{"time_shift_ms": 100, "hidden_act": "silu", "kernel_size": 3, "stem": "single", "learning_rate": 0.0034, "adamw_weight_decay_other_params": 0.01}
Rows from block 5 of a small sound classifier, named by matrix and row number. Rows with one number belong to one channel. Each number is 500 + 25 x the weight over its row's rms, rounded and kept within 0 to 999. All counts start at 0. Numbers have three digits each.
Before each channel's rows are labels from the 100 clips, of 14976, where the channel reaches its highest value: "top examples" is what is common among them. Only what is clearly more common there than usual is listed. The data: single notes of musical instruments (NSynth). In brackets: how many of the 100, against the usual share in percent.
# convs1: first pointwise conv (model.blocks.5.convs.1.weight, 256x256x1x1), inputs 0-127
# convs3: second pointwise conv (model.blocks.5.convs.3.weight, 256x256x1x1, transposed), outputs 0-127

top examples: octave 2 (54 vs 14.2)
convs1.201:498456500477497472525524500456511499527509474488444523492489497464456476510469496533527496515502530448473484535496488479502481454475558495501443528545505477502465467483510489539466487517529518479491500426502499465493515513517469502491459507545540491485490499500500521527533523504495524503531481515510486534502486530493524504516542485500476513506549476554495461493487492461498506496470
convs3.201:513465502478532527509505525491485534511514523498508452449495522502515495518519515486479516515541535516515509482490468469492478547477543519511516492465494542509480489513473453470467480570543470494526524471499478524509532469503498488496510510448550475483485474477491507524512447482523487501524533493511517519497513542517499570497511485499499499471512499500504470484473493469533514467476

top examples: bass (57 vs 21.8)
convs1.197:511479495486510485516492481518518501527539498509535469487515506474471508525487523514511489495553458469487521507499515499494451463460516450511506528503522487504565553494533494461537533463525490551494496473474469514490506492477531515497496475516515497504522485483491485494500516482477504501526487511522505495506491484499518495470507544512544502505462491456479511468493488536511511552504
convs3.197:502487496505487487495535483533485487506518535516469514512509486494536473450530493499478479495462525459481495535461501484503484520433548477512490495495481522503517472482527504521496514461490477511540494526501476512495488545506563460455492449523533520498515488506466467493503468465490478509503474521522517500489506485488488491485537527500482481510458516516482490508468514563489517494494

top examples: octave 1 (67 vs 12.1)
convs1.209:513487470510483516464488511505542482479534486555471477503516488509498505547451486466521532474526491496520519525528492511541454518509506500492466470526492487458500538482491472461496525537507486460477527495464491488496487531507505533472524446546545480490465509552526485504504534528457531514472482498463499493493503506530470497508466491481504522486489519445500547521469482498493487522480
convs3.209:483504509486513499424468498490512488516531507565501495510455500524496535495462499495504512517555470517497536552462482474538497484494514523480519470507526461526517502543495487504495540543497457489516492524513509465525471490523521442518445505522491506511513485451487515489524481509506500499500530500506487534472485490570489513513526510538500507505469495511504502504516528533496537518492

top examples: octave 1 (85 vs 12.1); bass (54 vs 21.8)
convs1.25:499517487502525494458509525503507519499471471481519503475497479494489496487520541451473463500518469497484492534534521496519489470520467479503512469543505476493532516490493434533508504485497516500482525469462513495543501429512499501493532493497479479474528508463512502547491521522513524476500518537501498499565502518485507468492491510467455523506524483483534484477470490496494449516538
convs3.25:515519516536505496467481453511496524522481528515446525480503503485518465508504514475507510507518472513476515505494507577489473522523466500539467483497473491509506484488523486515521494460498473559490558486494513484516506506475489522513469474487515528491469468475492488513501539529480508533496502488523467505493549502513468499482508473524446515504449528504470498478481518506492465499491

top examples: mallet (28 vs 10.8)
convs1.169:477481517510509507496535524473505470536548485529542525492491498539519456477457504482508531499509528535500511501456493515482492499532505475482527494539548505536457533531470521519503503475528495547510524464524489528473516520531539543504465478490511465486508484485498502511495513526543499499496538526517509456479514511509540492488472489501454473486532506506503505516499505492503522508535
convs3.169:495497506500493478516516472499509512515513476508478545458469494482450489480486506546483489518540504545490497536502490493542529531518543426542485467492486516476505495414504500472531471507532506496482530490454521497497515493511494531472532481502551517493486499483503491490479502541493513495517483531513500483483489501503496462459513494579527462470493533522524528481498518488494505505502

top examples: octave 7 (30 vs 7.9)
convs1.79:472507511493473488506468506540519457465487506463510475528521519438510487496461522501501484498465522504468452503504526513489477458500506510524524495488489525545480478499502519512513529467491519486475486458477495492457518465483552512508533492496507467491495489563492559507448493524458515475539528491497463517509496470501527468473485471515538498540497500504501521476483532550527479507490
convs3.79:481495503476469500532472543482503433517541487497479473478506521507479451518490487509490507485532511511548515451465525499496487514492484516511473509523523512476469503451467512495492502497491445509539507511526476514470508485493441505497495464511557502498500524505495491436535490500511477531502511529511453503440493523522474476492502552519491516478460510499501543500505471477523531484480

top examples: acoustic (62 vs 32.5); vocal (43 vs 4.7); octave 4 (38 vs 17.2)
convs1.159:537492502516452472476486504509534510527516469512525521529508486471471504503522506490545452527495484504512512524544484462633514488499482494506561472494505484523474513549461518494552522476513508454495494492508506543500455498505518494475512485477496502498520495500508512499524506515500458493500506514499515488497526509507500477495523490497534489513515464534474503518475531498440520500515
convs3.159:526487504484519460574514482527493508515488427506526471467468529493513516514510554497483534494500489469478508542482502503491481486474517486457505502541519478482493503491502492493527475473480522516526456535544469454482459480457493491486531484509514523516503514525489465513508475492479491515516510500453473501508487472510505500515485496497524455500537502445499557511464535478528518537491

top examples: guitar (32 vs 13.1)
convs1.113:519532476461513497505498480511520508489521499485493481512475488500538525504524498520488505500506537493493489518528483512528508467506473491500455540536552509484454478494494498515478469505530493496522511500508488527542503510444515462524460548539466462494520523525510514527542477503499481498492510503494474528560497495446521532490468461458535523500486478489521487490531481470487460470469
convs3.113:512527479536510492490524519530535475473462506511490467546505465490517538499508470491491457508508469498478527500488493488529510477499493538471467467500492534520475533513571543526466495499518552506520528499501468509503494485508529503497516456498463483505520499515506510524520497446546497527469532485499500568500497497499461483473497487491540487481541506494521515520493519498486503470488

top examples: octave 7 (41 vs 7.9); pitch class F (32 vs 8.1)
convs1.26:516485491447471451504527519513499496506492515503504532493482465461537473502461505527551480508512478486494496470509523476531502445519490474528472517523586500528583476473506508514477503510460489506455484450475490495463492519540489508488550501478550479526506511476497493476533505471498498481540524540502475511495461485551492495507518504463490484493513494509544539430482485497517511500483
convs3.26:497528468505483494480506523503528523538485505529506541474480493525479502509504529515490518405541482520512465512501482487501462520470505551521529502505487495464493490491522526509488504523437495489472487513453513524475552510472495555505514497528493506493510526524523457536498480516524476449466464497498476478460469512499502534518490500561510529484495509509489507519531524498502493494509

top examples: synthetic (77 vs 31.1); bass (73 vs 21.8); octave 4 (50 vs 17.2)
convs1.20:505480502468506491493509506513478529473497519480474485504574520467493512538513510496508520515479515458525521512521464503491505477501520509555450522531496509488517503504488476525481491514499521524505460453486472518475490517517517536542525509480430508539527476463479505507518457492495453552531475483524501476453500476516548469538469479508487539476454503495489453475503511484505506518471
convs3.20:497501543484481537555572508517493523502501508485557513502532488481535494534508509496498485503480472451476534471530504463540470478490530496531536489473533516512495525487498518524509489525499523509523491500532507537513522484474522505494521486552506500520458471515505515485492463539517507442530485514498501518531511517508521506494513522488548534485495494502561483502494491495475503462529

top examples: bass (50 vs 21.8); octave 5 (44 vs 16.2)
convs1.90:518508516499531547511470481499494483487489462516500451511495448508525465512478495519495529513488521525524490523458514489498464495518478484490525492514531496499518507509528505475505505498515493507496498495501526462507489480546502481526520524476451458520518501510500513522499474490470492511488507542517536494535488503491515535507492485508482464520501540547525482467473461494487517453511
convs3.90:501511535475462487487492525477510499507511530505528484458457516559475492494479522528480494519513517496492516521454549552474499477524505512501487485490514509514499482491494546507503556503521467510476548511510518509499475519497553482518474514430452516481526483478501511497523519492502524531493506509516480523495495527481491499482504512491463503516507470525480481502470527562441502490521

top examples: synthetic (78 vs 31.1); bass (75 vs 21.8)
convs1.181:468497556479476503510497506475514532522479510487502511463521499472490528498487521481478489520507499517544509477481494494510515524500479506468517473524509480482489522524387484542492488491493474488481498495494523490476487486524470519546511484483482493486497510476475516502474526496513515483472480478499455482485530505490509536531441522496488483482500481486489479468498524508512528501480
convs3.181:557515489485484516501522514527511491513544497526511490490513459480515494516509525503486523476487515512469486510472493503479516512546484501485501488487510527524503521512516473503515476510493514500461548486507529461459535509508508525500567502493506479488494536476504505538526541482485525484535468529533492492490496530461500539502486503483465539492488497481515489470493483495463505486464

top examples: octave 2 (36 vs 14.2); organ (29 vs 11.8)
convs1.100:524505453491499518492461500514557523528482523477534483538497500453567466536482474526480502477495516500492504543523477489525451457542523521514465484522479496468485490466499498531518497508508520514525506521514497518534506547443496503491509507519536499505510520454513522489513482521494508501513523502480512482465444537503521513502494480551487495499505542552492517470523478461483509508493
convs3.100:470463526467523487501531518487493502467480532480579518511448519496500537488487500500508500495521494446513495490496523505512481514476507465467508532501470504520543505483499473537546473550519472490528494537504470505478513509517469493476494480467525497473472473523497450489486486500552513486487481498497511513479506454502524508463480522467473511485525526515463499522509525477474487494502

top examples: octave 1 (97 vs 12.1); pitch class F# (26 vs 7.7); note: F#1 (26 vs 1)
convs1.76:498468464507496468456503502491487494510521525529493499452522490502489481500512506477513487511524490504492490468472515495533535499516524504546546458511533473499453517501496485462486530468462478477481462509472510569522520536510550546530493512492496499524489514530506500479481481505478406492500476490504462483494509488534583543478486468477461529455493472499485524515504519541505501520499
convs3.76:520533516553496506530519491490515485488509495530511483487468516508469479495477517530490507514504498528468476474501492498579530530515509528501510497512468486495544493479513510538464498496523500508525515464445484547551476552546490509498514422483493498496495535492461493501543450528512512482520500542518474537515471518495545535489475519505460531531476496501473527502501492495540497473499

top examples: acoustic (84 vs 32.5); octave 5 (62 vs 16.2); note: G#5 (30 vs 1.5); brass (29 vs 5.6)
convs1.176:506488510511462494499490494499516513532527456474491503555470433536477511513511506486519503472528501505512511484530493445595545529508497487486538469479504504517509471540509537519476519507516501502506478508484483494519472533488493526490470478499482501501488520522519529493522495457526493523527501497453504485537522513515500492545504494518509499504514531480503518501465498508431545511517
convs3.176:466506500521561487543473481482483462497476480538513494467502515481481525509518494514440447497487565509471481531520502511482515508480490477524505494526544460482483509452493485465519540478543513546492452510491504511493445486471506447526536485499468474518503509513480500480515494483513514491466514501470495483497503476518490454520487518502474498451456465494490509529506496476512490510501

top examples: bass (50 vs 21.8); guitar (36 vs 13.1); octave 0 (26 vs 2.8); pitch class: D# (26 vs 8.3)
convs1.217:498517536536458522535436497450547505473535493549481527478488507443516475521481541495489505476518459485489499504542485514504468502481487503489518558492530547512553511495478520522528503483526550506477483481492518486483498484475493501513458535497472512502501473506520451526533471462486522522501480530497504483540496530511461502456481492533530465478503497525458489473493486512534513477545
convs3.217:522525511483534510471494500505502513516513502518463534488518510503481495518514534483500490471574580469479513500506518439516493511473469473475522494538503484509543525512478456497475516499502493460483503538508474474490528482488515475481440530498490519492498497522481448474485505459512516535500499456541500501486545535488519493524519498491504467501537513451476492500486462513515498496473

top examples: bass (46 vs 21.8)
convs1.67:477510482477475498480531516523539502485506496487500563535491452496505503457492510500497492494538514455571463470488500515541506537463506529485483488492518495517500484512554536461488514518487521470499462501529469522472501498535517488526559502540492515508490485520510535472482496516516490470507482533535519468493447506484498491526527508539477534513485512509531490458535528541570477525506
convs3.67:496514521496509465460481555490456497450490513500506504467487486473522468499505477484495533528494539516517491534499482516527461498508469494458539545530483495479516516505543496493505477527454510461507527484494532475491483486529495526492494507454519484526515469512490438504507545541502460454524470492482484542485475487494478473490519459444483503456536507485520518541515489515466489501496

top examples: octave 2 (49 vs 14.2); pitch class B (48 vs 8.6); note: B2 (38 vs 1.2); mallet (28 vs 10.8)
convs1.155:496499454526534487491528512473469505484502431471515508488528485475506527476485523487492510502525505472538485503469487495513538537521513491515495515508461535497456531518487510495491525548502489497511490498504549457529502530500484507474542498485507531505496518520484452497496457501541502510475494533493504512535522513522499480512485505478461511508516504446499489507537494471492475493488
convs3.155:515479523503515480529505435469458466532469501470522451533470499512504521476505490473447512476487471526541489473519495451477531496465445516518523513492465491478515488536443521489534521498491519509499495533522485529457502547499491495496479510512491513479473489554432473468499457507481554480477510524525524488487518444498509502531499555533489506497493491461485465512493508486489502480511

top examples: guitar (35 vs 13.1)
convs1.32:493499487496475453482495519487495539489481522453524503477473527512502481511522489439498525481494464512491506520538510490519529449505522543473512515511506442468513497520493531450544517531514485480530486517477510514528508478470554518461523510501478522488473486496482537490480549502515507501519440483529470492521506501525489489562539527480480501512491489555455496496465522503533473508524
convs3.32:481524468513478492493510515513520494514469502525512522527460458501495482484552452507512507488543529504488514508479520491469479516520540525514475467530491524533519472521478517484497538514494480512489528556477504496458515516563490471541480479519492511504537505514518508553509454447469527444567512483487474521507495507487480516491485530545505510546486474513472496538555473489513477515522

top examples: mallet (36 vs 10.8); octave 7 (32 vs 7.9)
convs1.87:501492534524498486528479493498486486415460521520519505492485516509519560538527484491493503479484474498497503505522491509510485494511503445483492511491489502457473510461503485520488458526476542518483495525507482560470504449539537499482526491516481472493476504470485477482501512539492501524470534513514495485543514487525502521521500536467513487491507477527525489464511475485437519510456
convs3.87:477503484492527521538510525503450474477524484516517498479478482523514525511538502480485466472534503456506516470522522489488486480534482481496476472480433498463511480476500480482490494489510472532483497457496482526526504491509520483476475462454510549516453489532452535490508467526467496508534495493493515499536516479528448485506523490470457486518481473474500523445477458494513501543496

top examples: octave 2 (59 vs 14.2)
convs1.129:474492522492509495496525471515527503484488479502501449470539481511476490521488523526538543508572513473522546520521503499525519467538528492555490499492492504481564498514474489484522486505480461476495507531544509514517481504548538493516508492515476513474491511469496500495531529479490476516526508507514495462496476482502530440516471505516537506478515501479487495491495514478476519512518
convs3.129:448472512589557499480534492497493482482511491526468504468512501514501524523430507474503472488463510508470540522489464518499473501498475486508557473521482512522501460526525484521497507454483515510485510444447476514505529491527504503491518502481488541489502472480477531513529529545500491501499492509459514488531502504498491487486466465451560491485512513496505469483471452513497474549480

top examples: octave 1 (76 vs 12.1); mallet (27 vs 10.8); pitch class G (25 vs 7.8); note: G1 (25 vs 1)
convs1.95:475484513515513513509515493470495491485508511519510511552502471490500490485516487493415477487493502520482476548492510501519476530487481493509550548500480487512482506519531504505484494464500503519488540499497512513478508458486546488502474470510501491478504518489533483466506508515514551495495488527523478486508496543510546512469483489466481490496479500510476452472490518522532508479530
convs3.95:458486522527480495501486457553498550469483489529484510469488484499481472515487525514517505509535453428505550505545520485463495524483504498446522439532506509518458470491503497475508541527500475500492502511486532509465474489465474533484550479506487451502491504491503526475525514520502510509499496456518538465510519503485555482486493476509525531468500527475515495509516470477497532531464