config.yaml
time_shift_ms: 100
arch: "xception"
norm: "batchnorm"
activation: "silu"
kernel_size: 3
batch_size: 64
Rows from block 6, named by matrix and row number. Rows with one number belong to one channel. Each number is 200 + 40 x the weight over its row's rms, rounded and kept within 0 to 999. All counts start at 0. After the name is the row's rms in percent of the matrix's.
# convs1: first pointwise conv (model.blocks.6.convs.1.weight, 512x256x1x1), inputs 128-255
# convs3: second pointwise conv (model.blocks.6.convs.3.weight, 512x512x1x1, transposed), outputs 128-255
convs1.454,097,202,208,156,166,220,174,187,141,212,178,218,235,191,189,182,257,244,152,175,96,192,186,165,211,234,210,153,127,214,207,148,222,181,232,248,177,215,187,126,189,229,189,255,159,198,180,206,100,210,263,231,183,160,223,161,208,230,204,165,155,257,211,185,232,218,210,240,177,136,197,168,148,184,195,163,170,277,149,239,189,207,155,206,132,190,269,137,227,266,155,190,265,248,181,195,183,229,219,211,243,161,147,208,218,77,230,157,175,215,155,206,232,169,243,173,163,205,170,143,218,174,200,242,194,221,172,211,152
convs3.454,108,101,187,209,233,237,199,125,294,173,188,153,212,224,221,235,205,267,211,176,170,194,135,217,210,192,179,168,178,219,196,181,243,162,216,240,182,265,179,165,162,190,197,214,149,214,193,186,173,230,164,207,281,210,209,217,194,216,212,164,175,153,227,164,195,224,201,187,260,193,173,137,212,233,300,187,173,187,182,179,251,223,185,245,225,217,205,177,235,240,219,232,187,190,223,164,153,180,220,174,184,211,200,154,158,249,252,228,222,236,174,145,211,180,249,182,168,221,210,201,243,221,163,161,191,186,198,232,262
convs1.455,098,211,147,214,242,213,257,289,206,256,193,199,178,204,287,237,177,167,255,275,140,206,209,221,159,179,157,222,148,231,227,226,182,204,160,143,231,153,239,182,208,214,164,167,257,255,189,143,208,227,154,127,278,217,181,239,205,189,202,228,238,209,179,187,174,241,109,174,209,142,257,192,142,233,191,174,205,225,230,137,276,138,167,160,112,199,213,183,274,171,204,273,194,221,284,248,240,234,159,213,188,185,214,229,191,207,201,187,170,175,201,213,172,221,150,183,253,149,188,213,160,196,184,186,243,106,234,216,200
convs3.455,107,207,185,174,213,218,216,115,149,185,259,179,219,177,170,208,128,238,197,340,201,245,112,182,218,188,239,121,203,184,219,202,181,226,233,189,209,225,242,173,194,194,173,158,207,235,185,185,220,188,177,148,115,247,175,220,185,224,227,219,260,194,104,127,227,234,203,158,155,240,217,191,246,234,163,188,163,231,135,209,215,227,134,192,173,182,204,123,207,176,168,178,229,205,217,236,191,255,140,149,206,290,184,199,178,106,217,173,155,266,179,213,24,224,196,229,181,242,310,205,224,196,144,133,155,205,251,246,219
convs1.456,106,245,233,178,178,275,120,169,193,261,167,255,218,159,164,244,168,238,199,135,136,212,141,261,163,208,194,206,241,182,153,218,239,222,183,251,217,126,193,249,147,196,291,215,120,219,218,255,177,159,142,225,169,277,153,234,171,232,171,191,219,152,252,182,135,225,211,229,186,270,220,177,213,172,319,217,194,188,236,161,199,92,188,222,238,285,229,179,196,229,143,266,204,136,253,194,244,180,180,162,181,192,198,187,242,121,200,229,160,148,187,213,234,211,221,145,191,161,213,206,204,172,135,229,174,209,118,211,234
convs3.456,099,288,250,211,123,171,205,200,199,203,203,189,244,256,223,208,193,144,231,210,256,234,175,258,170,176,195,169,170,116,199,157,270,186,192,192,154,186,106,279,218,176,285,245,171,178,241,190,190,195,229,242,227,223,176,214,210,221,163,225,195,129,189,279,200,148,178,272,249,257,221,171,131,181,149,222,197,250,220,197,249,128,219,192,295,198,216,165,217,262,168,150,275,158,223,123,260,216,192,173,205,219,227,270,247,132,220,199,171,211,225,227,172,209,205,203,197,175,184,207,159,86,152,164,203,154,138,50,145
convs1.457,093,208,285,158,302,198,213,235,234,231,232,195,142,186,211,125,282,210,155,157,237,194,208,190,249,193,177,225,258,203,194,199,239,199,196,181,145,181,200,218,162,225,171,255,202,248,220,226,87,173,141,214,204,161,253,140,207,180,205,155,342,202,199,169,149,195,202,206,198,210,217,156,156,166,272,136,193,187,184,241,159,175,178,194,186,212,177,140,215,162,191,207,262,223,231,206,223,254,227,212,251,187,179,191,200,183,160,281,228,245,190,137,203,109,245,236,260,229,245,130,157,266,184,259,216,204,209,183,210
convs3.457,099,196,164,208,210,190,219,193,184,227,227,233,186,202,207,283,182,291,203,225,210,204,186,237,257,129,205,162,144,260,162,220,210,239,211,281,197,236,190,201,224,166,220,152,161,200,148,275,190,206,185,259,199,201,235,238,224,203,220,207,296,159,208,164,172,245,211,120,161,257,190,142,198,221,144,208,113,216,224,219,186,212,240,264,183,234,261,235,157,276,219,198,231,172,193,169,126,150,215,190,240,189,216,182,177,221,84,145,171,174,260,192,266,228,232,220,195,177,201,115,190,235,198,170,247,186,145,241,277
convs1.458,100,222,259,228,156,244,174,224,184,181,194,194,161,133,195,238,181,183,246,166,177,204,197,262,189,306,195,164,163,131,169,197,243,190,200,161,222,271,227,230,191,230,176,216,175,176,211,155,193,197,255,167,255,154,195,216,207,205,204,117,190,133,205,209,108,210,140,150,277,127,176,181,207,185,129,205,244,237,253,177,266,224,193,204,283,255,199,268,232,161,225,219,264,141,234,228,187,305,217,154,257,179,242,220,165,155,217,190,212,213,156,195,151,232,191,198,173,179,245,145,169,211,215,221,193,212,173,142,255
convs3.458,118,221,171,220,209,198,182,158,180,203,206,222,233,256,231,151,221,204,214,226,165,213,185,172,210,199,219,200,151,242,228,169,183,278,156,203,183,161,220,203,107,206,249,199,212,211,136,227,182,238,256,173,234,123,144,238,206,163,204,175,222,185,153,170,236,162,216,198,186,201,184,220,211,193,222,272,111,285,184,175,205,173,160,220,164,169,162,190,192,238,186,169,71,170,161,241,235,250,150,175,167,254,174,183,257,208,231,108,227,218,156,192,208,188,244,193,217,294,178,172,209,272,218,179,218,146,202,214,221
convs1.459,096,222,230,241,278,225,207,181,277,219,224,166,363,246,183,221,157,264,164,196,232,193,162,223,206,165,198,184,225,210,285,206,233,189,226,176,181,140,214,205,208,106,136,127,170,215,213,181,206,224,200,158,247,203,176,215,231,228,171,225,186,205,211,167,272,210,272,156,230,194,208,191,154,177,164,216,135,179,207,195,184,275,167,216,136,190,273,218,170,190,258,195,193,146,142,223,249,190,173,230,150,159,106,158,205,174,163,236,278,177,159,160,247,190,225,183,222,198,133,159,117,155,240,161,178,206,216,309,206
convs3.459,109,180,241,156,177,188,268,238,237,130,133,215,263,193,193,220,192,214,162,187,148,256,190,240,166,148,226,163,213,144,173,205,177,146,189,287,176,180,197,180,225,156,129,266,206,158,115,217,136,287,209,164,211,193,205,218,288,255,182,241,187,177,143,216,261,144,176,212,176,226,156,212,236,189,191,161,303,142,205,144,199,203,109,223,170,209,206,169,215,245,227,249,215,214,138,170,217,201,235,169,139,222,188,184,245,136,286,214,200,226,207,224,220,223,175,79,154,193,211,239,257,211,203,216,194,227,143,236,223
convs1.460,100,209,183,187,228,306,169,170,164,151,207,224,156,281,256,155,168,197,200,247,184,168,169,183,241,249,168,211,194,210,154,302,217,216,238,134,213,208,212,203,246,141,292,178,214,276,197,162,162,174,247,247,229,210,245,243,263,193,180,116,249,194,208,305,268,157,169,249,122,186,152,209,184,225,185,163,164,271,221,144,178,167,232,207,232,237,234,193,159,239,250,161,189,178,161,128,226,210,184,298,197,252,223,186,159,301,112,204,219,317,179,174,226,181,217,251,184,201,250,164,224,184,229,193,184,163,173,202,236
convs3.460,096,153,180,187,169,204,181,216,147,160,151,188,266,230,239,216,162,256,157,74,209,173,195,173,234,239,159,248,242,237,171,197,151,247,231,137,207,142,239,168,106,210,202,232,256,229,187,212,185,211,179,190,248,150,189,192,277,212,221,211,132,151,202,249,133,169,166,201,189,178,204,236,170,252,171,114,176,266,174,175,99,213,244,234,251,193,201,184,203,250,213,171,182,201,250,179,198,193,227,227,183,203,213,234,176,154,235,134,226,202,218,243,126,297,177,178,154,280,170,214,186,122,235,184,217,227,190,197,172
convs1.461,098,160,223,188,266,176,151,172,236,210,190,199,190,249,188,247,163,168,184,212,185,219,221,232,140,147,188,215,159,212,174,259,269,216,203,163,187,257,258,178,257,155,214,137,244,204,209,179,89,265,260,181,240,211,218,196,310,167,180,212,279,190,156,209,198,230,181,248,180,200,178,232,178,206,132,238,227,174,206,162,280,117,184,222,254,176,250,205,218,231,230,197,259,199,176,189,203,150,252,177,201,266,220,202,162,283,198,244,215,200,257,178,226,237,184,204,192,180,216,204,238,245,244,178,242,147,209,205,193
convs3.461,098,138,139,189,222,195,153,179,181,170,186,192,229,205,255,131,257,161,248,207,210,189,207,274,245,248,121,241,138,183,187,197,255,203,168,229,217,236,143,197,187,201,146,258,152,110,152,78,189,214,145,146,216,220,174,224,155,219,202,121,265,184,205,228,234,180,213,147,150,178,192,138,171,238,174,158,219,231,221,241,152,235,124,159,228,200,228,181,197,174,210,216,216,168,187,177,227,215,168,197,213,284,208,203,184,170,266,284,266,150,203,214,145,254,191,214,269,145,221,108,240,163,253,157,239,188,256,185,182
convs1.462,094,189,212,255,222,200,152,224,194,220,185,166,197,220,222,236,219,226,149,182,197,201,223,166,184,149,187,178,174,248,190,208,239,223,195,147,173,234,138,183,180,233,252,166,229,207,216,200,221,195,180,179,209,100,223,217,191,257,180,256,268,136,19,181,204,172,162,230,218,204,133,250,255,209,193,288,153,227,197,177,236,130,243,252,198,256,93,150,166,197,198,206,170,187,190,216,260,206,154,235,276,141,184,181,205,172,165,153,204,182,147,198,174,252,189,142,158,208,166,251,190,143,202,198,196,254,166,154,191
convs3.462,103,171,197,185,158,184,166,170,260,248,214,261,232,218,277,282,180,171,177,226,230,144,232,41,201,202,186,126,190,105,213,161,241,251,184,216,306,185,260,179,214,208,147,208,239,165,128,179,230,204,206,192,197,172,258,153,171,198,236,207,162,207,217,145,241,198,208,186,207,249,216,234,183,220,138,238,228,253,238,102,178,186,216,240,163,278,153,168,247,191,214,234,186,182,132,207,154,156,202,243,180,167,185,234,220,194,210,197,204,181,186,220,239,203,220,153,229,181,214,153,280,248,210,214,285,176,188,213,179
convs1.463,103,209,179,192,209,129,169,242,227,169,191,236,216,187,167,231,204,264,258,240,202,136,111,102,254,180,242,262,146,265,142,185,203,225,221,176,196,248,262,199,216,253,190,164,220,193,190,164,127,142,236,125,303,142,204,249,204,173,202,213,211,269,194,217,166,198,193,301,197,247,178,230,261,184,216,190,182,190,173,180,258,213,187,200,192,172,168,235,201,198,131,194,248,229,289,200,244,172,191,192,207,171,269,224,189,183,214,136,198,210,171,194,232,167,211,263,207,198,182,211,198,245,209,282,194,226,202,183,239
convs3.463,094,250,189,191,118,200,221,155,180,234,223,227,224,178,193,204,260,183,226,146,192,159,142,145,160,180,193,159,240,266,269,203,221,252,192,190,255,272,221,258,227,191,173,220,220,113,277,264,192,173,192,165,241,195,174,254,166,257,144,227,141,187,185,258,202,199,167,214,237,139,218,218,234,194,211,228,245,128,199,126,116,205,172,203,234,182,294,246,207,226,192,215,187,177,164,193,312,235,195,197,136,171,184,212,199,209,197,203,177,116,245,229,217,232,188,192,232,155,206,249,134,204,162,214,114,212,236,219,207
convs1.464,098,177,237,207,135,137,272,177,186,178,153,155,227,285,219,152,276,183,244,132,204,215,215,87,224,238,211,214,177,192,198,227,182,206,210,259,202,232,211,193,245,91,238,250,201,185,227,181,249,214,193,163,179,148,219,280,183,138,224,211,190,221,153,250,186,253,209,123,228,183,190,167,194,201,216,231,217,226,230,188,226,295,233,212,189,200,182,193,219,180,161,238,120,178,167,167,189,202,195,119,164,181,253,204,180,178,195,130,224,203,178,178,154,161,211,189,153,173,178,251,156,203,262,342,203,167,210,182,152
convs3.464,094,279,217,185,192,230,230,217,201,270,252,218,164,210,206,256,162,228,243,238,217,110,209,168,187,145,155,236,244,146,224,243,319,181,216,183,186,275,188,223,207,239,222,197,133,224,241,178,235,196,180,209,165,175,211,176,224,153,229,195,216,258,248,196,230,218,223,186,159,234,260,191,217,256,253,260,265,258,151,187,195,262,189,225,253,193,193,204,152,267,201,143,182,214,192,220,181,223,213,180,198,261,247,156,214,227,189,208,211,117,184,231,231,233,161,154,150,200,249,218,244,220,96,202,260,244,189,260,207
convs1.465,094,256,205,189,232,166,236,198,166,225,262,215,140,263,208,164,228,167,193,217,182,221,198,237,190,216,159,180,216,167,195,142,184,122,159,272,192,189,225,148,148,155,216,268,132,170,235,192,214,295,154,220,230,209,190,191,223,294,196,318,115,278,188,211,211,236,206,256,281,117,173,158,164,175,256,235,229,218,144,138,184,183,243,207,164,176,201,187,171,175,129,264,186,206,196,180,178,328,254,144,303,185,148,165,199,208,221,240,136,185,218,153,147,236,193,295,164,162,211,162,138,264,193,187,283,146,168,199,161
convs3.465,083,119,207,213,115,175,270,196,166,208,183,141,172,156,197,186,224,232,173,254,161,173,199,265,101,133,169,165,216,210,160,215,155,170,196,212,235,224,195,298,257,136,223,124,258,181,267,177,178,231,255,245,196,285,257,210,229,237,177,185,202,236,182,189,179,166,205,147,185,167,120,199,182,171,225,194,168,220,202,237,155,233,203,194,160,200,183,206,200,183,185,216,203,186,137,220,205,173,205,172,221,205,300,212,246,185,228,138,223,189,178,250,184,157,213,169,202,186,209,246,191,168,206,245,217,215,218,244,208
convs1.466,097,145,163,67,194,178,221,190,308,185,180,180,179,202,173,235,160,165,128,219,229,185,220,185,186,205,204,253,260,122,260,224,184,250,169,158,170,255,180,177,178,228,178,216,214,171,194,181,184,237,228,146,242,225,216,247,167,199,148,236,196,264,189,135,177,148,153,153,316,206,145,277,219,152,205,199,270,203,175,234,186,231,188,218,219,185,153,225,167,191,136,206,201,234,177,161,201,224,234,197,215,220,228,248,185,269,244,156,194,142,211,205,133,209,233,224,234,240,172,207,191,185,286,234,224,166,185,137,201
convs3.466,095,203,180,119,161,231,211,239,235,226,305,181,144,247,177,191,159,180,165,190,125,212,204,178,148,140,173,243,199,167,155,214,177,191,173,192,241,195,135,161,148,216,169,252,164,141,177,184,233,185,140,247,178,195,203,249,180,163,178,232,234,218,179,203,250,189,166,139,210,205,203,154,214,218,192,211,214,182,179,205,235,223,183,200,161,229,233,213,202,160,215,184,183,160,154,202,213,163,109,181,141,187,182,204,223,183,211,180,204,280,218,262,196,270,216,232,169,251,136,154,222,177,172,134,235,161,253,252,169